python train.py --train_examples=15625 --encoder_depths=[12] --decoder_bias="all" --residual_init="zero_last" --eps=1e-08 --batch_size=128 --lr_schedule="cosine"
Rows from block 4 of the audio encoder of a small encoder-decoder audio transcriber, named by matrix and row number. Each number is 128 + 24 x the weight over its row's rms, rounded and kept within 0 to 255. All counts start at 0. Numbers have three digits each.
After each channel's rows are labels from the 100 clips, of 14976, where the channel reaches its highest value: "loudest" is the band of the loudest frequency at the time of the peak; "top examples" is what is common among them. Only what is clearly more common there than usual is listed. The data: read English sentences (LibriTTS-R).
# c30: last pointwise conv (encoder.blocks.4.c3.0.weight, 320x320x1), inputs 0-106

c30.141:131135103127145113147152140102111124108136123146125104118098154177138134145112124119118090132104148104146137129125115120133134128099141146095107151149074131155136087117117144118117105123118140105115124156144121122083147116130130098119117126133173115050130083144114112196090176137100171118137089133159148130129158142121110
loudest: 500 to 1000 Hz
top examples: the word "was"

c30.304:131087169152104126140139118117115101134138157117147125122178132113124120101132117119135140137145110158115107166103151143117119140094076108147138116133103137124093144129133102134162158132143099134113105125152115139127117112121122115169117160105137155135139167091137159133141182105107077091134161113160133117131107184144136
loudest: 250 to 500 Hz
top examples: the word "you"

c30.23:055144131145103126161124128107138086089124131111138113104105142138140099121112130121116187117157101131150131153198124113101151126143136118085112098130134162132112076128111143105146119138089129087087134128107116090083103131117103158150126084147145146105091137082134172115166160151094150097148160108127131137111127114127168
loudest: 250 to 500 Hz
top examples: the word "the"

c30.147:106135111136121119159129115150104126161131148153119088129145099132096137039115118071150100095140098166108145134139105114159138073081120111113130127150107103101115131140152137106124150142089121142105099100067100102102110137126117147135112089109093123113175100114120131141141123129074147104147128085119145131143131102102173
loudest: 2000 to 4000 Hz; 4000 to 8000 Hz
top examples: the word "she"

c30.25:137138130128134123133112127108176080087130141089107159126107091155104164143079114118153136116135160140133078132143156145086126081168171117144127140136170161139150101096129137120139140124131132067114175127098142144158123099147148113130073103146127128141118117124135129125091134140137103143128102131106166150087164124132099
loudest: 250 to 500 Hz
top examples: the word "the"

c30.157:125119117171121124120086133108151105134123107145066138123085139107136152115124148144123143125089099099116155096149085117117129116152135148124137140102134111162089123156096098113097071117146094098130093107148140122090113132089133062103139120138125103114121128111175167135142126092100137123132139136099125110127134117106170
loudest: 4000 to 8000 Hz
top examples: the word "this"; the word "is"; the word "his"

c30.289:139103133149119141135110146116134102137120130119145119119104150101133141092145128133090105111137181130138131135094138104094107138112100106143100130141124128085163149120160138112157073135103128117138117104129143163142106129132120149133167141143086086130160109114146195135113124125127120126183124119105154101161139106093148
loudest: 250 to 500 Hz
top examples: the word "the"

c30.145:135137136120120144106123111138168138158149129124081140133112072075110147119099138112103125157096149119125101096127158128141099105106101104131144148125136127111136103087154140163076139134123116112129164146111112116115115112123144129129124147094141125129133153113141138118140120160126156153135152092122180115123156079133154
loudest: 4000 to 8000 Hz
top examples: the word "said"

c30.317:122118117136131118124114149062131110115133128105111126118110088125153136118152149097068081107098124134111119121112154113076146150100133148169155115122068112114135103151115120104130138126124119127137132134091093134125137137114101135149126112134149097130160133104172179125136177138131162132164129122184153121129148115146168
loudest: 250 to 500 Hz
top examples: the word "was"

c30.189:119142145147138137152139110101129133146107159131145128135118102140114106180161105129110112140118132131150134117102131156106122159152165133151102131103084125153140144159124128109155101132176087167114113152180123138122139128144120144129143168129113131134108131100116113150148146150133099109061107137136128168145127125113098
loudest: 250 to 500 Hz
top examples: the word "was"

c30.250:120150142098136142108088157108133162134135165103117131110098131068132166108118157124127138143140118097112142115138095117084124142126096109155150167137125133143110122153143117090109169120124108129166104107128125111099109137156112136154180143144145123145115158134125105129145121169085133104110133136127127099132149116118184
loudest: 4000 to 8000 Hz
top examples: the word "the"

c30.77:175106178139144117121158135148162079121110069146108149106129106140078046162070107107133127101153104123161120101151152180149143150107152117136157139079173127144112124087106079107114147144195096169088149097109091134104092128115139113133115102101160089140135101103108139148086137173118086120093141115103133133132114157141133
loudest: 250 to 500 Hz
top examples: the word "was"; the word "he"

c30.252:096139155108162105089120125103082122093124166136118119078094099126137136139126142131116148120117139131134148146112136160085146137107143161096103146093124117125164092128138145133110141104172118123159096125102134143108104100131088138154118123123118113083127157150108124111103128148149143152160114135099137114146127139141118
loudest: 4000 to 8000 Hz
top examples: the word "to"; the word "be"

c30.70:075113148132153109084169077116126086079087113096153145120101099150137131160134130144147156074061105174115147151152127156113109151076111143148100125118128138116141158135117051124167103186152111176102111118119119116150144165129072132144152122129147140132125130083132113119150154108134112170148142102132147123138138116130132
loudest: 250 to 500 Hz
top examples: the word "you"

c30.132:131054150176132107144109102126110119201107117161104151106115124121110127115153110132119119121119117164104094123095161139149134124094127127150108125165127121113138152123157113134132112127131086153103140132147117127149091138143104159141103147121114108111125119135148115133090142126126070078097144081102140094104103105110130
loudest: 250 to 500 Hz
top examples: the word "he"

c30.245:099153133142131158148090172104161096102114158100162094113100137156125140146118147080159113087147119139123141143152131143073141178112146118103133151098144158115120084149147101121202138088145151124088125065063141101123117123087095177155153087182160097150102167112134130106134114130142137095109162115145142129108116157133130
loudest: 250 to 500 Hz
top examples: the word "the"

c30.302:099111110107131102133130089104132113134147147131120107115105064141150149103112115126144140127108049116096150114117115156133102124163168115116150120131146122103089119133118154123126146085127124091150129099129099074076133104114149112161122118107124094128166120132130144139089138094138112127157150143120177081210124095158167
loudest: 500 to 1000 Hz
top examples: the word "i"

c30.36:168088130133108141159146135089143135140128118115147132114108135135144103104107137136133154134123143145154135130116133088145103114136121103098100119141133131138133114113136153128133107138094131092072146093138126115107115110123131111134098146104110136123148169119137153096099104134106089121167080111123118087067135072106107
loudest: 500 to 1000 Hz
top examples: the word "i"

c30.56:087141110124137149060079134111117112138072159144056112121103138122130154129124158130110133072071143165128148139120097160135152079077126109123155145132155110115158158152114096125144106131131063172093100102104146156135110154130105132098140127112124134165121136099158161120148100107122113109160118140118109123158148154115160
loudest: 4000 to 8000 Hz
top examples: the word "this"; the word "his"

c30.89:140066133106135118181071156137123123107202091092107132098121145145135136131119149111084109142135147135096134124088115153088124111156168113081161136092143120144140058130177148128111140081128123080114143148124155121117103141144162128110144154122084092140132151154149126095105180144124099120149095105140109129117153114137131
loudest: 500 to 1000 Hz
top examples: the word "the"

c30.112:136076133133123127152105159161110112141103125089131164128154121150106117120106147134098153116091128150136146140115135111151126120123131151137145130125166130124121128130125106100131100104088145169149151132142127134117139121088152115167135129131102132077142131123127143111135126145119146131152116142162136099120136157143121
loudest: 250 to 500 Hz
top examples: the word "it"; the word "is"

c30.279:124116142163103117110146124104128111115121114143107149152139124101105130141131110134128112101114127120136120127132141147122157102133144095134133129134113118106099103119126108133109106177161097132137131123117116121135133142145148091121133133144158097137144140170099145136181147125128056093130090139094125136059142106180128
loudest: 250 to 500 Hz
top examples: the word "was"; the word "there"

c30.198:134112145114145125108123107135140136138071143105117131125159089130107150116118112149118123140142112143135110120115159133115141130108082082134152143132117129110123123093154130139088143108136120089125159131145117139124149076128137124138125143124135115141181125138094139156115161129118061110125085097105135098140151127127116
loudest: 4000 to 8000 Hz
top examples: the word "to"

c30.277:159109147108108147124108149109136100138113126135086136138117095110138164157153126113127113138134119110139074134152133142112114131165132114160145156115104141149167150152096131119103128121129130102086142152124097134134134116147147090139164155113161135127136112135050121118106106144056153117132121115118130147086114141168109
loudest: 250 to 500 Hz
top examples: the word "to"

c30.72:166082130130128091155121130145099126127100125106112142143107124141126122142118126102111149127112122143096160141107122123144114079164179128084142117156152133188155131111127123141130149120130167122123143149119142132108150079138133129126117127106096112122154124137142154133130112105120152108152114122136137097113139135106124
loudest: 500 to 1000 Hz
top examples: the word "i"

c30.230:127115132118110087114127099155135142150096137151144138117153077088113167099122080116090113141137141139100079125120147111176149115099068099129151142138137122110095107102129150045116158112130116076106128106136107128120094112134107113130120134147131104125124129131159101134126106122106089101089138124107151145130125160165154
loudest: 4000 to 8000 Hz
top examples: the word "said"

c30.235:146124154124105089109136100126073076117109124122128094133097101117106148149078130065062130091140138150134085129109094171117156154109081084106143134148141135128102107106124133083126097140177087135123101109096100114109124157127086168109111064088098125142103128116118108135132110133103154117121125130114099111059089130139097
loudest: 250 to 500 Hz
top examples: the word "you"

c30.232:118144127124082138091127111189143123143137111152098151110134094152115132112117129128165102087100120158087104118137150140168105076141070121142138073134117139144161136076152153136133149156112122111137128154117118133159133117151176075136102120114131146129125140118088128133146122126131110103080095089135096144123152142087114
loudest: 500 to 1000 Hz
top examples: the word "the"

c30.318:110128144123153168110107122123123095128095153132135143096133104116099088123140153131118142175123118133122064099128170105130109143087152069101121148091116134107152168098102087147112153125109124159107142140146131134134081111133115128157149170146069120146135144117139115117133133146130143092097156118153115093091100160163113
loudest: 250 to 500 Hz
top examples: the word "it"

c30.263:144191150170129099119115127175113117149103127137160138122130106148106100131082106108105135092139070107130125168138127148125149172122118147115126141148158165159118112127111134126148147110144114148073128103112088121086128152119117127121090070096121128140164096124145116150136107142141119089120108131087146149138104131130126
loudest: 250 to 500 Hz
top examples: the word "was"

c30.26:106073148154104095121153096081088116113095145118127162121144132167143130155145104153081127083147145133122122170086105111113111125125065151187103137160139142123124140098083149104110095158148107094097122141152116124128129140133124117107129159189120113125156147126153108136132138104148082133170087094088155135091099083088129
loudest: 250 to 500 Hz
top examples: the word "you"

c30.139:156091113055112106149109096134104118119158156106125105098078087150135153114113129103115110130108147134163093113082080118146133141089121087088160164142144108132147125125137125103089150074109095113124098131132106121060137066132139103125138128111150129116165111140106131106097142134122111136162085157120162131121119112131118
loudest: 4000 to 8000 Hz
top examples: the word "said"; the word "he"

c30.308:136111134120098156121093122136146066153141130107094132143122093104126128129120151125104128149142099123142128121116118170111137122082120098096115138091143118119148113130114125166092122124156115136135123128144132106153144105131136107125135157144116131180129150143145099118153175142089160108071132146127154107118146140127153
loudest: 250 to 500 Hz
top examples: the word "was"; the word "there"

c30.47:125095131086099064126089116064110131095161132111121133105114113180168145120103109128101116144134144140113129111105145101133119183115122141127141109133141123137128059155120150095115120096104127084147142136120085123092097077140109105127119133157125122076143117115152132118143132105111164144128116112156138111135165127102163
loudest: 500 to 1000 Hz
top examples: the word "the"

c30.39:135109136145135141155134118106086106111087124108134125130098148124125143122075096123057112084154076146125097144050129115133147141111126130123152136120133136130099125141175117085142129089131093123127111069096117109104125139100100142146158109102098094121116106136181103151101145100111133110096116150108176134152174124167118
loudest: 4000 to 8000 Hz
top examples: the word "is"

c30.224:124110150084120117123142130139133118155112113153103141126102134141095116108138090134122133094156082099113106117152140112139105136110147126150101139089123134134139108142135148128125120143082085105134123131124106112130125158130175138153095139118153127112133085100137123142113092111075117111139113143134134131132193131138144
loudest: 250 to 500 Hz
top examples: the word "the"

c30.91:144086111143103094112149057112089144114102106150115137132145139076135112102119099143069082127089137164104089140090134113137142111137146121133098076146109101078133136080121147112091138136083100119089145139158150145137125103128089143102120153092094159100117121164137160095106172107097147133140160108134101117095136148089137
loudest: 250 to 500 Hz
top examples: the word "be"; the word "was"

c30.171:099124098147125187126095147135125119133125108123096137113123145120081178106108157079155107113103114121092117089143129094116140096136152103151145110114125103148118105116159115105099097137092105132157138108109157136150097154107152061127166121114136133149088129166091161109128189109118136120101123110120136118137106124131078
loudest: 4000 to 8000 Hz
top examples: the word "is"

c30.173:076114129098149112104127136123158120112079101095104111117120164080109137131151143162129172121104118106097154036099103161136094088133114124158085149095074099123095133125096089129076071173148148164140121126140157133111127168156094126115185141126134159149110110152114135111138128127117151157133128158108098113131137130106158
loudest: 2000 to 4000 Hz
top examples: the word "which"

c30.212:119122135148145135134126126159124117129148116137141148142145107128123109115116145164133125127141074110142121137087141128148155156104133139114111148148124149112111100133132132129115122119097101093134141135139080109117134135081134133144127138128111159115137134105090119112137149115082118146122104119152121124115203099123165
loudest: 250 to 500 Hz
top examples: the word "the"

c30.105:141122148111103116115077129124138130137119089145127120101153137153127078112103117147138119147104102134106130078087117093126096148124158143156156112126126098165155138171129150090101077084125121110129120108154108130139086099126114064146101156095100086125148150106150113141110109136127096118156132133178099139125094132127107
loudest: 250 to 500 Hz
top examples: the word "the"

c30.161:129072131107106120061044150144097096164087116160136091126094127073126141111127156124060141131114104131129148122134128166118183133026125099111131130104118138119146160124120099137157107156113077187113125120118105128148108145127040135125156140106110137135131137120125153138154152165156099135147108129148113128154148135135137
loudest: 250 to 500 Hz
top examples: the word "is"

c30.307:148127170171123135109162106138119131096115098109095137109111108141076088187133142119111135123157115114154144118091121169133109143143096115148124111121158171158163162115097123106100108149194079134126130095148089120119087160148141108140139145135112154146128119151123093155139077115117127164160140127135134135099136156129129
loudest: 250 to 500 Hz
top examples: the word "you"

c30.38:137091147116138124116174119111151099121071114144086135130078131152072105149123132109181115117151039123127103114172157172135128106124132081114116115109109127120096119112152084164132107195141117174127157079098094097111099139127151096138119124134110130113093128131080134159147101132122146100120180095153152103160151115149121
loudest: 250 to 500 Hz
top examples: the word "he"; the word "was"

c30.216:073100127123120142089103170111153097092127155082129150132127113119067128084113161101107153114122113137130137142142131120121086102130131100114146114180132151074128137112155156125150132131109116155107133125088121123167102131117091113153096107099062144112106136128096131130132136124120163096139122106121167160114098094129100
loudest: 250 to 500 Hz
top examples: the word "you"

c30.319:154135126143141145131123121151121105109119100141113134132170092135071146151127165099106127101147122133150107085146102150130141108154128113138165170127124142150108133113151104143114098144161137140084136147151124135147130107136177112114163132110186123132101112151103112166106159126133116132126139120089141149113135081123145
loudest: 250 to 500 Hz
top examples: the word "the"

c30.287:117115147127117122125146107117124150098109107129121129135112107119120156147139125141103099124126111138134137147111137153143115137119115118154114132162146124125117120097110124146129123107167135128138129129137133126127139125125107104114132129127144162164134129122125115153124138165156108084085128099135173092070102147124142
loudest: 250 to 500 Hz
top examples: the word "was"; the word "he"

c30.9:131124110113120129118085083138074129152109102143130128136126123170126124117113102130109141117110126094084094107157151093132107143117112103120128117118130123127092131119144140130088132118104150108071143118142122125107132139116132112111123154113113099119130108117112166136129154184157110162090151166137155118159104154164094
loudest: 4000 to 8000 Hz
top examples: the word "said"