A small encoder-decoder audio transcriber, trained from scratch: 8.64M parameters, encoder activation relu.
Rows from block 9 of the audio encoder of a small encoder-decoder audio transcriber, named by matrix and row number. Each number is 128 + 32 x the weight over its row's rms, rounded and kept within 0 to 255. All counts start at 0.
After each channel's rows are labels from the 100 clips, of 14976, where the channel reaches its highest value: "strongest on" is what is common among them; "loudest" is the band of the loudest frequency at the time of the peak. Only what is clearly more common there than usual is listed. The data: read English sentences (LibriTTS-R).
# c30: last pointwise conv (encoder.blocks.9.c3.0.weight, 320x320x1), inputs 214-319

c30.140 [161 111 120  91 136 142 111 182 201 124 101 120 122 124 174 103 101 139 147 162 138  99  21 104 148  93 116 126 179 141 143 133 141 170 135  85 139 137 109 160 146 104 136  76 162 131 115 129 139 117 147 122 122 153 106 111  90 162 105 141 146 137 130  79 142 141 157 120  68 106 107 155  93  76 142  99 136  83 117 151 121  71  75  91 124  85  82 138  97 121 110  78 121  85  93 143  45 131 122 119 118 141 137 121 132 114]
strongest on: the word "it"; the word "his"; the word "is"
loudest: 4000 to 8000 Hz

c30.102 [ 98 200  96 108 160 177 128 137 105 175 168 119  74 180  83 153 179 141 105 124 202 135 158 129 119  87 112 157 127 188 128 158 138 130 132 125 134  98 140 162 118 136 127 123 149 138 116 114 147 122 142 144 101 141  70 189  91 154  97 122 128  98 107 179  92  96 115 147 108 210 175 161 146 134 124 133 191 152 113 149 120  99 165  69 127 143 134 103  94 148 136  84  73 158 249  62 126  85 134  70 126 135 175  48 134 151]
strongest on: the word "all"
loudest: 250 to 500 Hz

c30.56 [146 124 147 141  97 122 149 119 121 163 132 105 125  95 118 141 128  93 136 105 118 158  77 144 143  94 103  83 122 114 146 124 115 100 119 114  54  86 143 119  72  91 141 133 127 133  95 103 113 122 128  38  70 132  97  99 141 118 105  94 103 102  69 156 158 137 112 107 113 135 118 137 131 139 132 106 109  84  69 108 118 102  78 110 132 147  62 144 162 108 182 148  88 113 184  79 120  81 101 100 102  87 127 119 103 104]
strongest on: the word "it"; the word "in"
loudest: 250 to 500 Hz

c30.157 [ 92 129 114 131 153  60 156 123 107 105 137 105  98 155 141 115 141 150 129 147 114  69 180 162 152 124 137 113 201 134 112 110 123 120 130 141 129 108 148 186 105  76 166  79 132 107  63  94  74  99 133  64 101 144  51  92 129 178 116 122  95 123 101 167  96 144 127 114  76 134 151 119  82 103 143 100 172 122 124 134 126  99 147 148  93 105 133 119 160 122 134 104  64 135 205  96 146 116 135  92 104 114 166 100 174 116]
strongest on: the word "is"
loudest: 250 to 500 Hz

c30.92 [ 83 174  53 161 101 130 107  83 117 110 130 112 126 130 119 145 110 112 131  98 108 145 109  83 160 138 129 102  77 124 139 112  69 136 126 175 133  75  51  53 103 125 162  92 131 121 139 135 118 120 164 141 166 114 184 136 167 104 137 103 112 172 118 175 109  79  86 140 121 158 128 127 129 135  94 111 108 118  75  45 127 146 147 161 175 144 111 119 115 148  66 176  99 130 107 172  99 126 142 134 171 139  93 119  80 104]
strongest on: the word "but"
loudest: 250 to 500 Hz

c30.307 [102  70 162 108 103 115 143  82  71 129 113  82 131 126 144  73 113 115 112 119 108 106  92 121 174 104  93 131  84  90 122 131 123 140 123 123   0 110  88  64 127 130  93 119 108 101 111 126 128 132  97 147 140 128  82 121 106 113 141 136 123 112 148  99  78 151 126 144 159 157 119 128 125 152  99 169 106 118 118  91 160 109 120 116 154 142 172 121 120 152 120 161 175  99 115  68  76 134 136 120 114 119 166 101 130 130]
strongest on: the word "that"
loudest: 500 to 1000 Hz

c30.147 [196 121 130  72 139 124 117 157 122  73  65 145 155 168  87 127 199 187 105 137 115 184 180 106 109 112  96 230  80 142 110  70 134 120 159  99 126 144 146 144 103 132 157 112  87 150 151  72 116 129  56 140 106 111  86 145 140 140 104 154 103 110 118  99  63 146 102 108  71  62 119 102 107 129  94 135 122 118 146 171 100  89 102  91 144 104 175  92 108 140 121  61 114  81 152 147 154 106 104 116 187 121 114 125 144 119]
strongest on: the word "said"; the word "she"
loudest: 4000 to 8000 Hz

c30.11 [138 158 123 176 130  45 115 136 129 161 122 110 116 129 128 151  62 168 165 168 183 142 154 203 138 120 151 127 121  93 161  80 101 130 128 137  40 109  94 182 118 137  95 132 165 145 141 126 125 161 116 116 141 136 148 112 118 164 154 155 124 120 143 131 112 110  79 116 128 161 130 151 130  89 164 135 154  68 109 158  78  93 145 108 112 152  34 135  81 170 162 160 112 113 118 110  96 111 119 116  77  93 103 128 145 152]
strongest on: the word "little"
loudest: 4000 to 8000 Hz

c30.317 [ 47 192  96  49 108  87 120  30 141 138  68 105 111 146 125 112 148  95 115 173 104  85 141 196 132 133 117 136 154  76 114 124  82 106 115 114 132 138 173 137 146 114 114 118 105 135  93 158  86 135 130 163  68 109 114 134  86 165 108 144 135 115 137 101  89  78 120 124 111 136 120 132  83 103 119  87 138 123 123 153 162 109  93  93 116 101  81 116 125  90 116  99  84 117 143  94 140 137  81  96 155 109 147 104 181 135]
strongest on: the word "was"
loudest: 250 to 500 Hz

c30.175 [134 150 184  86 116 155 139 152 143 165 104 158  65 107 200 128 195 183 177 183  99 136 153 149 122 137 174 189 148 126 105 118 122 148 155 114 145 173 167 198 159 123 157 177 131 164 111 146 178 164 137 139  94 139 129 119 104 152 114 163 151 114 147  99  97 111  88 158 103 169 148 176 127  93 142 145 151 110  93 159 163 150 135 124  85 107 137 166 126 147 130  98 162 130 160 134 101 134 116 152 139 124 100 100 114 154]
strongest on: the word "this"
loudest: 250 to 500 Hz

c30.70 [169 157 121 126 102 106  90 116  99 148 114 116 114 109 160 115 112 116 128  71 175 123 120 141 143 113 142  93 144  85  81  98 124  76 124  98 152 133 139 127 118 158 178 100 163 129  95  89 109 110  85 131 143 116 107 120 144 133 121 130 132 132  95 129 124 105 158 103 140 144 128 155 137 138 169 118  86  39  56 112 117 136 146 189  68 120 119 139 157  79 152  99 122 156 135 152 157 126 147 109 135 144 115  93  45 139]
strongest on: the word "if"
loudest: 250 to 500 Hz

c30.302 [109 116 113  60 142 120  42  18 174 170 119 160 145 129  81 137 133 108 117 131  71 160 112 140 142 106 115  68 162 113 112 138  86 144 119 110 129 140 118 102 142 119 143 117 125 117  56 124  79 130 168 100 118 139 124  69 185  93 108 135 133 160 130 119 156  76  92 118  82 103 118 135  53 119 112 106 111 150  86 126 110 143 109 140 116 118 134 145 119  93 127 127  99 176 167 112 142 116 168 113 122 148 170 108 127 121]
strongest on: the word "not"
loudest: 500 to 1000 Hz

c30.25 [105 105 152 137 180 123 161 131 105  91  92 165 130 128 121 102 149  97 175 149 117 118  82  88 190 103 121  60  70  60  86 112 110 122  93 111 110  98 153  88 106 118 115 129 156 141 157  72 122  80 101  74  99 117 123 106 136 120 130 120 112 130 107 125 133 158  80 102 103 140 105 128 177  98  83 109 139 172 133 118  75  68 110 129 180 148  92 126 150 129 141 112 141 126 111 166 149  38  99 115 119 131 152 128 106 120]
strongest on: the word "if"
loudest: 250 to 500 Hz

c30.200 [ 94 168 147 164 166 102 142  45 195 158 142 138 172 175  99 150 149  78 107 130 140 138 153 150 127 105 131 117 129 105 100 126 149 114  87 102  79  69 153  73  77 153 111 105  94  84 111 126 154  81 127 131 131  95 133 120  92 129 123  96  93  97  97 169 138 169 117 119 186 126 101  64 181 117  83 107 130 181 169  78 137 136 190   8  92 135 130  84 127 127  86 131  69  96 127  63 132 102 114 118  86 183 142 164 175 117]
strongest on: the word "one"
loudest: 4000 to 8000 Hz

c30.42 [144  87 161 169  85 137 173  55 180 189 142 102 151  50  96 150 118 154  80  90 102 121 120 108  53 108  68  98 248 149 143 155 160  98  69  48 124 136 150 135 142 130  82 168 146 135 113 141 116 124 119 135 125 130  57 100  67 113 112 116 151 101 135 130  70 144 167 168 132  96 135 133 114 106 128 126 118 114 122 143 105 117 121  94 105 148 114 134 156 114 108 131  73 110 161  94 138  74 146 124 148 126 157 156 166 128]
strongest on: the word "she"
loudest: 2000 to 4000 Hz

c30.304 [ 71 169 107 100 179 153 133 163 104 170 124 184 121  98 109 132 131  72 101  94 112  79 102 143 133 125 117 115 112 172 107 148 114 123 105 103 103 118 112  88 135 118 130 108 154 143 121 135 190 152 155 134 122 138 132 134 137 155 128 134 142  98 126 103 103 125 103  79 139 137 192 141 126 115 109 130 135 129 143 110 122 138 148 162  94 131 158 153 136 136 126 124 148 145 133 143  84  99 140 120 113 131 146 107  74 137]
strongest on: the word "i"
loudest: 500 to 1000 Hz

c30.180 [155 115 153 154 183 139 147 143 124 117 140 113  95  49 135 100 154  95  95 129  79 142 122  96 159 145 166 120 235  88  82  98 139 146 149 103 106  76 123  99 110  94 112 115 118 107  84 100  97 118  75 120 152 146 126 110  85 137  77 119 115 158  74  64 168  65 114 162 149 130  78 154  85  47  88 141 107  98  97 117 146 159 135 142 114  87 131 103  79 162 151 120 145 115 124  88 181  66 116 142  95 164 138 178 174 126]
strongest on: the word "was"
loudest: 250 to 500 Hz

c30.9 [116 100 160 114 114 182 112 109 131 172 119 151 124 125  81  87 156 132 161 100 125 124 167 114 100 185  66 176  91 143 112 108 108 147 122 114  86 139 174  95 138 138  90 183 132 137 153 134 146 133  94 159 123 135 137 155 141  77 101  97 159 125 151  58 102 149 129 105 129 135 162 132 137 178 152 124 136 112 192 137  44  91  66  90  90 152 228 144 152 127 174  10 144 141 117  97 137 128 155  86 123 102 175  79 146 127]
strongest on: the word "the"
loudest: 250 to 500 Hz

c30.76 [109 159  85 164 155 141 110 110 177 108 125 165 129 126 120 110 180 152 121 141 140 120 123 145 111 146  98 130 106  99 160  40  90  96 110 134 125 106  48 145 139 101 114 110 155 139 137  68 156 122 146 157 133 143  87 107 171 117 131 104 137 117 141  68 112 144 143 110 119 126 138 144 137 117 131  93  90 105  81 117 141 109 102 157 121 131 168 134 128  67 123 151  93 125 142 135 119 103 116 125 198 152 167  97 133 106]
strongest on: the word "the"
loudest: 250 to 500 Hz

c30.216 [114 103 151 158 157  93 162 159 154 164 116 173 140 163 107  88 100 125 119 120  94 127  81 127 166 114 115  71  95  49 118 134  76 110 135 112  98 177 189 119 109 149 125 187  99 107 117 166 136 115  91  99 114 101 181  93  87 113 124 127  89 135 128 106 146 161 161 135  97  72 106 103 120 142  99 110 164 138 112 105 108 117 147 167 105 115 157 109 142 158 151 161 160 110  80 142 103 140  96 134  84 103  44 107 194 169]
strongest on: the word "in"
loudest: 250 to 500 Hz

c30.168 [125 116 153 187 140 128 182 175  90 177 182 148 177 151 204  81 134 152 127  90 110 142 114 132 140 126 125 110 108 160 142 171 123 132 128 123 118 157 152 150 133 123 136 118 126 107 143 117 133 141 162 115 133 144 122 171 176 155 145 141 124 126 123 123 143 127  67 133  51 184 153 153  95 140 197 203 150  98  52 136  32 114  88 156 126 129 101 158  96 122 168 177 145 136 140 114  99 181 180 104 153 109 126 130 182 157]
strongest on: the word "when"
loudest: 250 to 500 Hz

c30.32 [160 112 139  85 124 129 141  85 154 165 102 132 174 153 116 115 117  67 172  72  51 141 158  76 135 201 193  57 149 106  91  44 146 214 128 155 134 149 167 144 146 119 123 128 129 123 103  88 129 141  95 186 133 154 130 105  88 167 115 152 152 197 154  89 156 105 122 106 110 142 117 123  80  76 111 148  90  50 135 137 143 146 100  82  72 108  94 130 132 119 147 122 122 124 148 167 105 168  79  75 175 190  99 152 159  59]
strongest on: the word "for"
loudest: 250 to 500 Hz

c30.146 [188  82 155 130 145 111 165 115 194 144 129 154 156 170 140 104 163 101 159  93 129 124 114 144 106 153 112 142 185 138  80 171 132 155  84 131 117 126 169 110 137 154 113 204 107 131 140 117 105 116 134  70  84 144 121 133 123 143 139 140 125 137 120  86 101 164  98 122  89 161 149 122  89 166 101 115  81  93 154 142 175 157 102 108 117 126 114 124 109 147 158  97 115 195  72 149 107 158 124 108 174 104 132 189  68 148]
strongest on: the word "be"
loudest: 250 to 500 Hz

c30.237 [105 145 140 128 131  99 109 196 101  91 159 129 120 169 107 126  96 145 132 127 111 169 110 144 163 137  89 129 175 113 138 163 150 153 152 126 125  69 103 126 105 145 104 142 182 106 126  85 116  97 111 134 101 133  85 145 126 134 110 129 112 172 110 136 119 169 119  76 110  80 121 105  97  96 114 109 104 138 129 130 133  65 105 110 128  99 107 106 117 124 159 112 160 113 139 119 124 129 121 128 110 181 102  94 163 121]
strongest on: the word "if"
loudest: 250 to 500 Hz

c30.108 [112 150 100  85 102  94  95 106 113 165  93 123 153  58 161 141  73 134 164 168 101 124 133 159 184 100 134 145 138 101 161 125 110 122 142 102 136 130  99 187 120  55 158 128 117 131 112 163 132 124  74 102  67 114  84  95 125 110 129 118 134 142 120 154 127  98 108  84 129 108 116 152 137  96 146 135 113 108 146 140 157  83 112 150 133 148 128 150 135 121 122  74 158 125 128 146 142 114 109  65 176 141 117 124 119 151]
strongest on: the word "this"
loudest: 250 to 500 Hz

c30.238 [176 171 118 153 103 123 136 120  77 145  99 124 138 187 152 109 150 109 134 122 136 149 141 112 131 131 190 168  67 113 138 159 145 161 117 126 121 123 159 140 152  70 168 109 109 135 162  84  90 113 118 103 127 136 107 173 154 156 121 176 145 143 114 104  76 157 101 119 105 127  88 103 157 182  98 137 212 103 178 168 115 104 142 125 140 113 158 104 166 137 152 126  85  80 200 141  90 137 149 112 130 100  98  89 177 128]
strongest on: the word "was"
loudest: 500 to 1000 Hz

c30.219 [132 139  94 175 111 108 119 109  97  89 220 124 171 120 127  91  67 137 131 127 124 110 176 110 120 143  99 199 114 133 140 146 138 109 128 110 140 155 109 128 117 112 130 110 123 148 119 125 174 104 139 122 135 128 127  98 104 114 157 106 111 109 126 139 204 218 201 113 161 103  78 115 135 127 144 139  76 116 163 107 171 131  93 150 135 138 197 111 124 111 172 165 126 144 133 121 119  99 149 115 122 118 102 151 108  77]
strongest on: the word "she"; the word "said"
loudest: 4000 to 8000 Hz